A small multi-label image tagger, trained from scratch.
Model: 8.45M parameters, 64-pixel images, arch convformer, norm layernorm, activation gelu, patch size [4, 4], depths [2, 5, 5], widths [80, 160, 320].
Data: 101725 training examples, 35.7 epochs.
Rows from block 9 of a small multi-label image tagger, named by matrix and row number. Rows with one number belong to one neuron. Each number is 500 + 25 x the weight over its row's rms, rounded and kept within 0 to 999. All counts start at 0. Numbers have three digits each.
After each neuron's rows are labels from the 100 images, of 14848, where the neuron reaches its highest value: "place" is the part of the image that holds the peak; "responds to" is what is common among them. Only what is clearly more common there than usual is listed. The data: photos with spoken descriptions (Open Images, Localized Narratives). In brackets: how many of the 100.
# fc1: MLP up (model.blocks.9.mlp.fc1.weight, 1280x320), inputs 214-319
# fc2: MLP down (model.blocks.9.mlp.fc2.weight, 320x1280, transposed), outputs 214-319

fc1.52:519503501522515458458461519520485509500493477465483526474501483507499481503527493507490491544518499515501429518498476513501487504505516472461586510499485484505534451505518495492475542539554483529504467491498499493509509533455505527551530542560507487482520481470490501542425472474472501467518539523481503463497555466502
fc2.52:515475566490538517534525482435473468496498538468501461481519499478524527497495502505493487496467515467542547480497503533473497476430541512482486503486492489500493497489469540503518483497472477514487451532503493458503490474490490482472485468446445487486485475555508501501520551520527514479510462494493484515506460546514
place: bottom right (28)
responds to: text has "trees" (58); text has "buildings" (30); text has "road" (29)

fc1.162:532485466530487505522498510502539472547440508481505438543550461481510446516484516494541477525506485458478510485506532556509486486494504500509503532480491514481489474551465518496513476507495514491502479515515483477467488510516502480525504474471504491489504457516467471491481542545513507475474554491521555485574497482499
fc2.162:510501517475517488518491503519544488497561522517490497465521523504504555470493523509520504520505497523527534515528489450491529443480508558454510522453490523497472509492517481465501447501539489505490484481518521516499500454463504499497488520491509511540529513498495504476499469523478450502543481519499462492471549473496
place: centre (51)
responds to: text has "people" (47); text has "sitting" (34)

fc1.656:502519493513492492528562463517526500490511479502500546563508512511515447473506520507470562544513553475520458523520479524487494509518477471488505507495499468523496509482443523484508490471499487493514471537454526482462525528438473522523506537529489488474524483477535464531470499537495524495516523501488512459496502480526
fc2.656:495453524497472516518481524527507493484497537519464524503491508521485499483480498438548496487490480517565500515519497468499495552519489514487505529468486499502534494465533481512546531509514512499477481454475528502501485507511493497472487463512534532504479500511577483519504461491498499540483502514483493508508443501481
place: bottom right (29); bottom left (28)
responds to: text has "trees" (63); text has "sky" (55); text has "road" (53); text has "grass" (29)

fc1.38:565537537513488483495551475480495502512531530440517489532503478513523558529472503477529511483470510419491473515521502492506519489460488481475503474504508482455474530497502540494484520529485490517566516476497440492506524467489471480539528489491521511501480525470499513492545513535495513470521476483494498519533502485531
fc2.38:455488526503500522492498511508491523501485524531494496538496507458486483494528503481451500460531523514516491473484543492480501506531504517512488472513497505498486494511468461523485479516464514494458527531441551508516521483523488494515487501504468452497500521511531504505454473478548460532433571531502482495418478498501
place: top centre (41)
responds to: text has "buildings" (29)

fc1.150:536497497501519501522506485525519493489504512522528499483529467553552534546503503466524530484480455489476475513511574513499534526481466507477491473485524477516477514507505460484518475508499497514550507460481463511514522490509494482473495509515526512516493459503521516501524498488491500473492501503527524445556509469538
fc2.150:486460501522487517512524514492499507468488476525489466534470535480504484429536510499499461491492561505498535479469459485507500497481551519491506465511508502484464512514472535542502471482499508486488497564495467494502458514530528552512491498513450492501478501501437520489476510494498538510527498505520466525467493511520
place: top right (31)
responds to: text has "sky" (69)

fc1.417:520495506474500514484539489505519491480540502475524496529442505498512503480514512502510473536534506489502457476479489517499495466505465457507522504550498554548460528499482490511470467483507471487510532498482527491468442471501496498464528492494461517541500501517474484501527535506491437529485478478516489507514507477498
fc2.417:493486482476504503463508494496515498506487512552533511495525537468480479491519481515490513507494469529482536488494469487503507491495534510516456501475489492465495520480506500541495532507531502509505528497524477449508533468480503534471514464523512520512465506480509485503494531532481420476538550493481498523477519539480
place: top centre (54)
responds to: text has "wall" (43)

fc1.502:547498485498487506491491524513529503466516463490484486503496471485493482530528481500513456514488530470471518493490518514494478538515468524500458492497463518485496450520484447490482508498572463484511508522472529560502499473486504476509520526538486545464528487517465448481515483477509528504537478497498483535520523503448
fc2.502:505493518512479511462499518566492513511458516527507451494504554484470480474493482518490534475474545533510531514475484507499498495489511493508509558558496532489513517495504505526488522491438583497530513485471513499507474466490545552470460435519498509466483500475527493522459480495477469517472478529497494522485514518520
place: middle left (31)
responds to: text has "wall" (60); text has "holding" (44); text has "person" (38); text has "wearing" (35)

fc1.681:465563477527486516497517468517514462533505473502541501486505487483552482536471533524467465506487516459496473494497494511479489508508502455519472508454497481534549453538493491513481516503533449522503513490484487527476462512488495445495519574520502447493464471552487521469521544478504530484510518462513495494516485441464
fc2.681:531496501522504492476526520487529494444487546479527476489490509503506476489545471501500522520507509501469479490504485503484465526455499474481464510470504479471481505514500555514515491497484511457500498523521487492505524473509491510464506526481506529484481508516506524544486550500469544461503501442522447484514535493479
place: middle right (31)
responds to: text has "wall" (65); text has "table" (51); text has "sitting" (51); text has "chair" (28)

fc1.528:513506494492457523519490517490526503519530510499518495492516494489488503517500509511450506491512489465508509472516524492525494478506485503531501518458552510487493511512548472534465456546483525488541502457543512503520504479480499504477472496491495488547497527479540563476498501498531474523519485533503568476485545498486
fc2.528:521488484498562478495511487483470503482523510493465483473467481528482479508489502495514546483516485503474512496496517515482526494515517524489495493503497523486497435481531518522522497469518524497520553554493470515497480515496456510460529496525479539495528445511447464546493481456510536453499509493480468511506505465486
place: bottom centre (41)
responds to: text has "table" (40); text has "sitting" (36); text has "front" (27)

fc1.306:563506472513519494486508482472483482524519473479521473504506454491507498501487505523461498550474515484474477467484479499504496545501450484510548502456522536538520466511478554565512504510541512531555509488498495523465511516493516572475454531503487498518506517495492463506493568492518542473516493486511544479527514473490
fc2.306:510536487536514495454492531518533526507483441454491494498486497550505498518497479514529524523492494471501510476533478514493471537456457503507505481505534485502480529500521480561525513481512508485474514463512494517459501492501492528470510476499541491518505510475500493544488477478527495462504502475572512435512508468496
place: centre (82)
responds to: text has "man" (45); text has "holding" (35); text has "wearing" (31)

fc1.626:527533483584463501536512488523487521510534517512496495464526452488498493485484530528471486548438487442478495505528462513490466515550501479500480460506522539499480457471493517535447462504496505513528492499543485502468509490507522515537511498498520461517491488507483472498468511531512505544503513505527509460483477455515
fc2.626:514544465435545509503483519521476498516524523514518492465518519504537504472481471540519552504513504502495507505474512513500492521455483510441512499520497506556496542463487504499530502468515435477517487505500494519518517508533521488547502508514515521501491507494503530466528457481524548521482465521439520478505520478458
place: middle left (31)
responds to: text has "sitting" (35); text has "table" (34)

fc1.22:523518521524490500549490469495511458509512542470516514479510456503482494505528480532500486483494477463478463544538472541532469489540486486543500522507514513547509497513506492464483531500522462530500468509479477496516460505502489492474521532522468438530525492533464496494452505546470512510524514435488468526490474505498
fc2.22:487522504491488492424559460470496480471476497480484497528486485504536480484487480498523530516495556538530497531496513528523490495479477522481471477505511479503492454526511492526534521490478501535505503478558488466488506522502489478508507465469468489526493483429525479526478539464498542489454481516524507519519494516522
place: middle right (33)
responds to: text has "wall" (44); text has "table" (37)

fc1.41:548475478507495474525551513488479512487519497498488491485493471505516538520553508506468530529445508538475521464513527485484528504480480470496480517467543486566498498480534447485487507554481501488513526499510473537470489507453504485477503499532502515492495482479530458473504487489495522482505477495502512499547484505476
fc2.41:484488472451469535496476433490437522497510562492534488495521481548551506497536537505491440572501496511498505510529486458468488474489501491480514551527498463476516505469523517540423510500484566504515482527471511448501518518512509558487517482486465535505484526522521529487558530533491501475485521459494461480484503522498
place: top left (32)
responds to: text has "trees" (81); text has "sky" (62); text has "buildings" (29); text has "road" (27)

fc1.76:540536491518473499501479511499495499499495503508509478497509506540503490547501487509520496542499525515509463489489511514519514484550513496529517542464516548519552503475495507503443489488469470500515502486508473561501520533511544507502491502498488464472494466516551486471503535479485472460489512573516541526520511521493
fc2.76:441472533516478515543517479500497520503527512529491497535523505477487508486530539474528479489506458460510514500505455487488478490503501448490521530504447509479526508475510523482499498495471518513512495528482474495517510509530499498500504506509498487497496530525494479455484482514531522478536498478488466521499506525527
place: centre (70)
responds to: text has "people" (75); text has "sitting" (50); text has "standing" (49); text has "chairs" (36)

fc1.48:514546481568474482538482492472501491536458511491505479540527527508475503463487516490498486518488492465498487506496518523494510477475475454490504495543500536480500474485467503524518481490504518476560475515494457512517497504496512492535490499500471494460495535477487487486545515517484475476537543516532513516530526534539
fc2.48:504484546490472503492462523535488529480497528504470517458487504483489490518504512494485469460495521475516520495495481524471489484499499468511522510502489469540464509522538522553526474494478508489514503480489484525496473500543491513461544478526486495524482481461550527497487501521492531478541513474482471491475521511496
place: top centre (34)
responds to: text has "people" (55); text has "standing" (51); text has "lights" (45)

fc1.511:518494480544498487490499525463494484533485492510478517507463490550503537519527455508522532484493516492439516518503499510533520530571440465503515505501517521498503496516518524424542517494499458496506524553537416495480544490497464466503485467504479472497507505511469499515505486521540478501458487501481492490484495477451
fc2.511:501512529498498491495449503489495513471520507503478544474483492492515495534530486524511457502544490469468521490479478482490488508467477507506543525510502491544482573518534541484500492513504466466486475495488490514491492479521488505493473535484549477451503504513461498491520472511526526503559473523504465483494491458474
place: top centre (36)
responds to: text has "people" (49); text has "sitting" (47); text has "table" (45); text has "wall" (44)

fc1.644:488524512522488528524508542539556487505508494461519482520495474519506492537491505493466447556459526495510466514532497546509471533513514501539521508479549531488510537537496482505511462491464480504511493453501506488495459469473503526546522495484479454511483473514523451492476547482526467539506541476562492489475521532498
fc2.644:523492495503492473536487517524492485476525535517452504474525459451534517495526517485501470470512510493519495542488554499476484502467518537485513514476495478485468494501513534477536479475491507467507493521499512488520453483488522504507479487527557515447488438549491528437523449514504532512501464532498476514506494497508
place: middle right (30)
responds to: text has "wearing" (35)

fc1.190:542515559457497492482509517495495466519517480526503493502502490476477495533467471526501541475506478474522516500460511526508501528541506442520543509474517521519501445479466527480529517513515434512511481517487474554509504530501501482502449540533499488511458504521524474534486490448520508513502467518518485539496541527462
fc2.190:504492507493512450498541493513500519464496493473465463474452530494519474465492507504509475515490556545498518461511494527478529511503495545511526520516512566497475532512483526506489496480480485487488488453544527538522429494560498509498485499522469511439493525502516526468462495481498469535536489499542469522496526479509
place: top centre (63)
responds to: text has "wall" (56); text has "sitting" (39); text has "table" (33); text has "woman" (26)

fc1.765:514470478502506453464501513506559482543523531499498482532506539526507496476489517488468466520503490499508496497496482495493516482517503462545510491482492506493557510514495478512501508517514512505495485510485504525500473502489501542549523526514500498487459498484510467501460495531542488481532467478508500532487518505507
fc2.765:494492484502506517494507476534512512503476526511461464503531524499508523465547509483540466516495521510530482494473521509461521528556548509496553496459510533512529466461489500537505476475469514504488511517474511496540449527505500534504489487509450515497547496510513506508471487459471494484451521465527526511481511487525
place: middle right (32)
responds to: text has "trees" (54)

fc1.749:530501479488485453496516478444468462480531494484501531518525450522514534505532526484495537488429456446452484480481528479491540522495523447492523468432485504513505494475510498504519519498477497515539508531495445489527508476504488531512490507506536483485526516497491481474504527473494482521549491454485508515529504524469
fc2.749:494491498501484474501480489515508480512461544479529513504517488505514467473508469543507458532502513491514521524515476453479493489520546484457530503539511500520481492480473471505472460489516546464474477519511499430495469497463530513505489471496497486500515511505494484543529522519481505504505530513498518484439532540472
place: top left (37); top centre (31)
responds to: text has "sky" (78); text has "trees" (73); text has "buildings" (63); text has "road" (43)

fc1.414:509556540503512544482557528475564484505502490492475489519478462525490528524486509499486482495476515476547540502480481476586508506505493468553489505501516499486459488477529495497522531543490492516514499526493490530485492501485491489484510529490527488508532504474516481512513500506520482510495482504520513473462522490491
fc2.414:533506485520509494507475510516486496523480498514479491489449502506514454482533486490505457478463507501490511530530508499415496496521486490548528510495500523508486522482533501517488518502507545527524494522504519472497465455532463494496534480470506519480512481579517485531506472518507471515528545498472488521486503541499
place: middle left (35)
responds to: text has "food" (26)

fc1.668:545471521567467507454538481500484466518491511490519472526555483520484531500540521472496522506477483489506475508523476505514561527522490443492480504517484535472535478513526538514502518457469476524502449506539514492523479478461490492492501553483469485492491537537485477506537505511488506474500484466500482494556531477516
fc2.668:493532501514490514488459494497498525493524471521512526451499508466511456520500522503508515440496537509487543508522476455469460500485507491531465504511483455494494464466493494521502540541494502477519507507474479468504469473509529505509524505490484473478480473488460531538494483550513503533518502535515466510488515479506
place: centre (57)
responds to: text has "sky" (50)

fc1.6:513490435520482501523467479515525467528476485541509471519539463513524525499515506526495495534482495490531491453485486516540519491521512487529524487468511527472503507484497502557467504507466477524507458450553496480505468520500535519498455496513494513471495482545549475473513483455520497490511509488546538496532562482504
fc2.6:435504511497505475482493486529488555466519509544527501512511529540515517518549495467510527562516517518521514506503485473512474527513492505506533526556531501496524459522471471518480456461519543489507512481507503486473506517467476557502492473522478506506531493474522490518552524486502489476515526480546484528498537495480
place: centre (57)
responds to: text has "people" (51); text has "buildings" (36)

fc1.490:514502480522483478475512486539523486495546495511486472498503458506495507507491512489477472519475452505497516518491542525488514524562471529539467500470486513536496482492525485461509530491522456524498503517520493501505481528471498481492498538504490527538486480526521499484469501518518534543487465562475457538498479471452
fc2.490:538479477498524518556515520572487510501512522527482455484495533512484465471528521507471513438472534499523491486559488541510528499490491485450516487489471481473507460491494520549498527482485527562518489446519495535491469552538463520490471501511457526513481514501538475528492486467486476496483487469522518494503544476528
place: middle right (42); middle left (30)
responds to: text has "wall" (46); text has "black" (25)

fc1.274:515476456499508482498512484514476516531448520476514500515561442526485489479510518496500524549460470522527474478493505488506524493512477483501529490502548541472494489463529477548506518483545495552567472555495479483515475499450514501506469523470481499480497496491489469507514528491517488475476477511534512487557485502530
fc2.274:463473490514489471509541516518553503507480462497512543476499523502456527502535501515463545503510497472471486460471482480493490502501485467508507492512495446496524502503480464464515441512504489492495467503488525491471505510521504499508555493498524507542470513490492536529501506488503482504529547508496510481500497507505
place: top left (25)
responds to: text has "buildings" (31); text has "lights" (27)

fc1.347:540531521537507500470499534511528434498492473510495479523509462468532492490495459496438531494492512486502517457497505509532542503460459472467517499517493494503466512509539480503502477495534467485516502501495468517510522504442489501500495486494515518496532450540552467472496477507481526519497487536538492477532501483481
fc2.347:546500469495506467556490503455535494491507508481492530493480494506503514516542538469478494488474547481533502483517472461524508503485491471479552502498477491538498459466534514506494521516504502495511477507461488477478489468512529520516578484474493524527471490569472523526537492452481478467529497497474511486502463519504
place: middle right (30)
responds to: text has "sky" (89); text has "trees" (77)

fc1.186:503503473517466499515511506485531506489498506494523518489496497505518478517477511511485497510437459470508467467487508543482525477489501439485504494483515521503525516486477541524464488509526493519499463450553460494426502486487550450493476471483491466536487492468485487567522524509526508570485498499516515501487522508445
fc2.186:520482531506507504499516468512503516532493507527491534519489530469509504472540501467548531487516513526527518477533534556490525516505520501513487556482492480489545486464573481509508464438487534510499511493443497498550487501493535497503508499498541492513526497468527488484499514502478497480510477503501522505517535506549
place: bottom centre (38)
responds to: text has "table" (44); text has "wall" (43)

fc1.441:504570503505491487535519528508505535502447505530514508529478481497496484506491481487463502559493502494525459508500506499468525483494524487509517520486548531534551455512493486533464488499474500482499498495505475560476496509484513504496516519487526455484503448483506485510515484503515498481508524523508542494492492482508
fc2.441:483520533507529496495484464506482508497506526524451488473457511478494493490510495490481484486511508507514492497523444489489456510495513513483505461473506494540541533479473534498469505472478491465510492501475497506540510495513494488474484502504473493470537488461496527566543515496461569497506480477487487479484487478513
place: middle left (35)
responds to: text has "sitting" (53); text has "table" (52); text has "people" (46); text has "chairs" (31)

fc1.492:501514476512511512503512497524524523553482511525557486478517452505493517519473548516480528499496480488491487481494486525494506476555476511497508498523468490511497515500541491483509490504497514527515512504522481490498481443464486515493528553510522499551519481551502463475474466531497454537536491514485490449513481456498
fc2.492:536463523524522495507450500512463488495505477496500503505492510506501541510522515468474461501493504478470527510501498469491466535524483478482471510478497484493496478550493541487443512483459535523502479529525514466539537520546470515503532496498489484511482525516494525505481510509482492528489501467440473517512513482476
place: bottom right (30)
responds to: text has "sky" (54); text has "buildings" (36); text has "road" (33)

fc1.763:462502481521449505522455467516501488555494509521507492473504463503527541535497515487470446474490447473467482513481532535470467482498485493510480512480475511494514515528503501498483505472558473484536513527532500501508511524503486477525487507510522507480464522525480455486464520467501492486479523521468535513520504468516
fc2.763:475499495476482542520539517480489461501495525535512468481509467513512516481502519508503497468455526455543501469538498517499505507515517476506466520486503490460523479504523521486516529491486529540579486492479514442542479492471502524530497480482479478462530501499521471480501515486512503503467502492476436471498448450509
place: top centre (34)
responds to: text has "holding" (40)

fc1.638:509475501530483499489548521508496462508512501496514502519561486463552489511471493483499513492475478454504527483499476489483510489459541449504482461447535505447504504476502553491514507538494495518529514443496508521532500477481549484544497488512533534512523503557508477483518534518491478514454477522542493520530493469484
fc2.638:459452519483491511522552455501508533453517490497513507484531499550485513478543511461491512539497540510475504489476491524462553504469476514502501463519534463490522488513527513511471463501535477521475488525524506517483467458492496517520497503492502503509499496501479479475453498422515503497513460466506491496467517481509
place: centre (75)
responds to: text has "sky" (67); text has "trees" (54); text has "grass" (28)

fc1.89:539537493486473523499550497486509484513526482481509495486533507497518490489481446501498477481474516438529540506499518519518500536503494463493483491454519535508454542509473521508463477543532503460522499468527512506474526471491521504510493519521498493532504515541473521510533543490486513496535463502500490560494482470499
fc2.89:443501468471470561530539517472499517485522497506522480479464507534500502496530536457495510520521513519477496528464487475549508502513518546492469495488480487518496521492481501520495466501500511476492513494484507475476540484551496487478489476519499546510500513461532500494526518548491495511530478553453484469499502520480
place: bottom centre (64)
responds to: text has "wearing" (35)

fc1.585:487485488497479495505540489496492483542527531509497476503450477553533504494465515488511480498491511513531474471495515513497554498524503439530553523518530495476486523503471491477510450504477472481511484490456448516441474581495486464511475508499535483523484493524505493487500504452496493499502507511562489506526489505493
fc2.585:492465499487536507496487527540494512568512485487509525500528538500499505493476470536481506480550514515469505496525520552484495511491463476501501522462516517480530484490498496540512534458502521489514547470498501535451482464494511481483466520527534500483473545495533533505489483488428527478496519516445482474500523471509
place: top centre (32)
responds to: text has "grass" (26)

fc1.40:528510487516510488495532487461499486511501534508517495540509496508514488506514500483529495464478459454482443489513478541483470489529527491505493488483488505506521488541489566521443542521505487529506528507507489486498483515490507525497465472556460471529510439508534459468521505518546515480534526499511525504510530476478
fc2.40:506494485484546499495435487472527502505488511511502497527512477474470496521485477545469484475510522475482521533530484535496462461524447520485476510498494478483499508524440498470493487483517532474493544546504502493529535469490523452462476516528483457550497516488511487528504455564493512503495505474465489512449534506498
place: centre (81)
responds to: text has "standing" (64); text has "wall" (48); text has "wearing" (42); text has "two" (32)

fc1.721:525559489531499521466495503469535496504552476471518442525510482485466495520487498473482445512514484446482470472523481502525496485509530443490471502457510530483486524482481549509457520511502475479503432486507487485499464512484491468503517531498470501513519514530463478483511549528493514510552460493488506517518500489442
fc2.721:510454528504536567541508507490494498490509487493493513482476532476494506491481519480517473529496493540512503495524530509502505513457530515469527453508472517517504488465492494500473521491506484513478483507466503496494525499543492491464505510495511553519504480503506474496548487513463508516502477462531534517502485525491
place: bottom centre (30)
responds to: text has "wall" (48); text has "table" (38)

fc1.281:519507519530525471496471483532527497483493525517479496507477503502535488525526473482494504490505511492465464515490502531500492498526466484537469530554485506522509473540507506505483516512532505539490467477512503519454506458489508488458538509497468443517463468485498502485501512542504464514441499505527516462494503463489
fc2.281:510533477478477478489493485507480471549525481479546507494507495479512527488485494490442517485487519458487502512514480473467519472506496482490503512494505486519473519506489558504492458498465505493496469500491513540481516485547493509497461487519583481463478486530496538449491471542466481516502478488458490480519514501474
place: top centre (34)
responds to: text has "sitting" (37); text has "persons" (25)

fc1.610:486514472505500534493518503477503468511522450483505464547523504470484529521520490516519514465519541461459485485531472515527497482533469510483494508494489511482513500528474496510469485518512472485507485507501490481462492483511482447518483538499461499506491507499470493521490497531470498485548490497498475470524497481472
fc2.610:490479487485505496495487473526473542495515509487469551461500487508495482490480497500531529482504455479537542504540504488459480495447528472483504504510503506469545472486505478514505490487491525545452491469464491497495518550484470511480479524509502533489486467461500526477542509502488533532456519518536527493490507473505
place: top right (30)
responds to: text has "wall" (55); text has "sitting" (35); text has "table" (34)

fc1.634:536519530565522450472476508513497497497490501521530513526479450555528462502505456503495473516478528502503468518506502483516527540498510485525524514498505503525504440491518528489541518459513494463505454460492524513467514506471505456535475486534472477466505473504482473506466476522485495527483489494550506528508550475520
fc2.634:503545515521549543517516447488506542497529531544505454483506500460495539512524551478476493505483521521500490468505471545495514473495547494526484494487487498472480473507455544485458458504506475503506534502500502507509463507493475452528497499529478482500536499547516534477504566500505504472479502457535477530501507493508
place: centre (72)
responds to: text has "sky" (52); text has "grass" (28)

fc1.764:504510490513493516496480545530512477490500488465505464481505525513512502538471502491505490535506505501479470497467514527529449494524530521515486526501483557530501455537518483494467497459507495484487466488524498583489462541482514506515529492476485481492472450521500457465470543542496495479478483493541509549548514489490
fc2.764:448520488518472494481461496546487455481514497535512498537542470496495533480539502490499462531506500488493516490470482495524454447489487502492477505478534494472507539490481528487512497453453524496535480505522495475524500519515499534489490508512528509519514515545505481516492493494487526481500531504491451521511510518509
place: centre (60)
responds to: text has "wall" (58); text has "people" (58); text has "sitting" (55); text has "table" (50)

fc1.230:581507503472515510495510517509516498536541499526468519526497500477548525470500533476524493539514496502521420481521445533508531474503497438517516530498498518476446486474509551502490477480552526515564516448512477515486470502472485534506472505522494506486476536515500511487524486516463467519553527527499490490519543467468
fc2.230:498491511488495527497442525490452475518518517530522473491508499555489460485484505501427443495531499533480487533484512528534462511514516532495485489500443518504462508546489488517453503502489511475478521487490530482487499525499463498499517518466479505502481520504528525515494528517523540460460532516498499526462504522492
place: bottom centre (31)
responds to: text has "trees" (55)

fc1.694:535519525509464517535557510470490461490502506504475440567521493464537502470504466454529512499479493472503512515503534486521434460501504455506485498473500478503483504510465512503508530499480512494525522487551495495525530503493517524515498507527483496495451454513456441505510508539486476517489473563479475497541480506526
fc2.694:493506515437520433474493551496489496543541502518479504481516495478529490487478471531485479489480510456514459485484537490484520519497504505529495513502475547482449522492495440533535517497485502461472519486501524492482509449480451501503468523490529516503485553486497545509525456490509517499517493523506528504485531520501
place: bottom centre (42)
responds to: text has "sky" (78); text has "trees" (54)

fc1.284:525514466482525521510492557494531519502538494524490455487511513475526529526507489457501471501471476488431520503501508540481518477482477479532552499453489525495486516512495515504494523508516475535522524483527482525504486526528443477466505488504551523509495512508525512505471507486511468474516483478509520448497494485537
fc2.284:482444537535504515506513479531504457480513469477471494510548502556489488479490527495535509503506522507574453504489461480510505507499500509507526471508538498465497453480485506534529513460449509521501497481512510487472505502537526511522499479563489515513498442477499536488498529507503498509489514499542465525526518527525
place: top left (25)
responds to: text has "sky" (50)