Weights of a small multi-label image tagger.
Training: adamw at rate 0.00097, 7100 steps, batches of 512.
Rows from block 8, named by matrix and row number. Each number is 500 + 40 x the weight over its row's rms, rounded and kept within 0 to 999. All counts start at 0. Numbers have three digits each. After the name is the row's rms in percent of the matrix's.
# pw2: token mixer project (model.blocks.8.mixer.pw2.weight, 320x640), inputs 321-427
pw2.42 097:536476520534567451538528494496501579486519562561454521559454517475487538520528468574415484590522481528536450529456540412445526478527458447520548492494532491518471445449532495511505482523495489456504420499492503448558509524427500463514433507491474455520528532474415534522531487479492497537403520563495506464508423488469457
pw2.43 104:455569394468626483527516560480526452550498492504472506533479484467500422515579499446558427550485506479481590553514454547549506448469517483524463487475523481565476487449477480467503424443505519516520535519460526522464539540536542523488477511450479473592518470460478446454464547509475478497496540494495502492539481476501560
pw2.44 095:455523575523471513477479417552553508488522545483470506482483459505495459525454518555512478508464596481535477466574548518466547433535532480481488552500432443472442506511457494572454512463547562536487537495452557582454517478513496446473524506581493512566442510567470493505504496529496499510473521475472485491551530544479576
pw2.45 104:531510519432484551533503528496446497511476530470469514464485446476404478530578524429540437516508523516536504451495545475499559480510467539511459508450497388462477492499430463489564428506437548468448511486482528523477486520496449440532469508528491570470535490567531526511568559482461536532477487498490529499469503475523515
pw2.46 105:523474444534503508563431511507469482567544510446497504451503463522552473498506537485524481555449518506531623518455493492465440484488568504533518553483477473501516480439582509483514471490516460507455482495468518488457463476544474523489493541546487527554601514497511420443525522443493476545488460497503515489512463453444529
pw2.47 101:514543467479475527616566510456460508524585491482449503455536485479551522543524475493433528447475521548540532546493503457506548419454486484467456514463532538475480477512435492452500454564523570550489522517507594466437537453557529484484518484494537527492490490501511512500513450559444550579474504512511480496561581473470519
pw2.48 098:473561497442531535430462485496498503478515509512466500417508535522509477539460479449454484505503467478454490423533516471464465463499528514490432526443491522531522567462495519577535471513485524600550449499503540527527536497549444469510494510521496509514522497525446479517461478563539463549522473518501469446445473455452556
pw2.49 086:544484460452474483521484537505481480495507487500619493419491519500504528497515481499528474477520469445487522493459520465432443535501469454556511461438488568507525536542546450444534548518426532490505513497501446434502516421414514485538483467471480483422492528565491494428462450459467466518512426604527478483465470477479417
pw2.50 101:474486544528453519558507540472471540504500510466453458540510509525499443524542512523535472496530503532463578542498470446538471469544549524477552530510468471511478474546508496504572478455471473450510447512518510426448525460416480572501519466488444500586543542454477416474522425519564439456496558509484435511466500491470485
pw2.51 093:474521541467454534449505489471517539478494507454529518524470507553597492491420517588482423567496554445549478401531493550540448491553470475467452479505508536478517470446460523524545505516514550501500484538536545577503497495486483439524534513494485510447521446533464469504531565526543553557529503461486504513467562530503473
pw2.52 094:532562547525545482558526459493439505470442468460532503431569575543488545495517443516581545438427476478439504516474504482525530522517441536527477420586494487481472550487505549491515525539476457430518436503548461511467499462526507395518408452469471519496502514524441524468519508503544516482518514529522532464411447549466470
pw2.53 104:496523544497494522496465566537498478474544553490503542558455485464514516430509454496472501499561440484553453492587386607432421497491494524460507548441489477511490577508487454503479492514486523465577535516561481540427484512439531519571544532529531493520500486487554393499521512452578417539535506464523516601514507502568501
pw2.54 111:444456473539482509538570534490546419535526431489485536435525553454551516568476492489495501507400481525482507504478533493452493551573581442556500520432482488573526509527518492482542520416470480547521505430480487446452505527392493497493540513500491520553552457503544483470434472481500468539431541513526517478519542508468485
pw2.55 095:468498498447476513512568498483524466533509521511491499433481478445550456439508565559432504513525488538541497471490433558490471546509543496443501585456479492522512503478574442443386568463502501521512492511418559515461500524563445614493566508533511488476554552472622512481422563424493503491512497513501499510504498477517498
pw2.56 106:542464493460554471456494532425487523476507538568465531438497545545425554466557483521535544498525557547580528479493454449464492540530543512564562470469579490482548561536544441513445439528426504547534521532567470521520472542586464494477522553473526553428539495511464493500528493510549489467506480512458496470446467430549479
pw2.57 101:480478511528480468477454532362524483497522526482569542496430462477545470536552449445493549465599536498477569469544487525533518484491567508542495476527444506493552528487530509476470462359534496536547472417414534499498533513568467500535536555466499457581545458528451528472470509602507521540468513539547518489531459475439544
pw2.58 107:499524524510456485536522512502509500514485545495516549507457537495480519444540497479456518488557477499435513513531521553463453517454488463484439517535447553482454467478429475447510531542542489566454477504434544517499573439490531503564496477501486446522487530456521588476499541457466510521473501497478517504512484495579474
pw2.59 106:507529486407564475491492463534535417489475497503530542509480432523583509533511562503524506515490570454587512513506496520471531481489480481480447484518480470486554517528453455498452436483441609567465563539437554534476547446499518527495508547523512473459470507486468547507496573421518544516529426486554489496474517444475449
pw2.60 104:492473552526513472500519464502504501507493488509464466459465533571609543529485513506484479549530531489508493476407508486458472478581426484518517430444538533511507542530501528504545500495486468550494511482554465515421534533415486463499512519460523582536479436454494505512548446515479469522507463489553519546436462472436475
pw2.61 094:495492492474502482559483462541478449562568494555560538500502513454499579503455480548506500412468475516499437432504509458498526512507408509485471467488459571525517471500465591526406470490564507484506503465489520547509523522494477507464540486565561457501436486511488530529477439503460468498478497458431449539556538487470498
pw2.62 107:459495525503561515541470503602545438510446552502421567549509501519519483562556519501475463471413548517529525536493566518454552472506455476537452521493487508487508522507460522458456471552547493503452511544536498516494513519547518583528554430559515537532496517470496515457512544426494530490479540453442503412505522530487531
pw2.63 094:535497438529627444462484609505491568504603512507507479493495556535534505505531475538543470542500523518511506471558477464481498483529546480548467526421574478471523480509481515535534467547470496432429499567472472534402544498533426535523573536493451497495522490408507534490490507522504489481493472442486432505525493418478523
pw2.64 100:594481535550503438584478433552469507472530485540546436495508550519515537538542523517509493427569482539594559523478441448550519530459445472512477541568508519445468443497468517500543456467514454472503432510543472465557487405442502485530484526456405514532481495458522498439485466542538507477457481552485499572557497506465477
pw2.65 095:518546528561478507554533481496479527552493523523455499501486507538444498502500462524481366537513378472485542503551443513457450436494505486495460492537468581484455571514467548558431487438457485435556495526494453499490493490482546508584529483467481471552517504463544529566468517519520507458561565432555504489498505539499554
pw2.66 102:468481492505510527486487473447553497494451549387469526502491457449585507527522481487487445475568552471485545529468479480537530520509467527549484517485456487534474467532493563477447543480547472405485437484456507437486494454540536534512480553483502447456476595421473468424452511498486513480457484462548544566511508532538482
pw2.67 107:517454546457407475515507508525539512575520534511470537525465474542458502461558542495527456522493489504527493432456538501556534520466531552492538477459539478456510553504505497440455527594477523471565491493420523511477444543545544564532506470519481604564523586451535546515490551515541503483517530458521527454526528571509505
pw2.68 095:458490503518560534526489568485487451492517511427477517523495537480489474578522472481543530496473566464494569473416436516467530432534466513464507460470473556514497433599511552531525438439603538534526524513506524526501481497474480471543492473465519471546511510497465459542462491552476567554512553509515458647500520544481564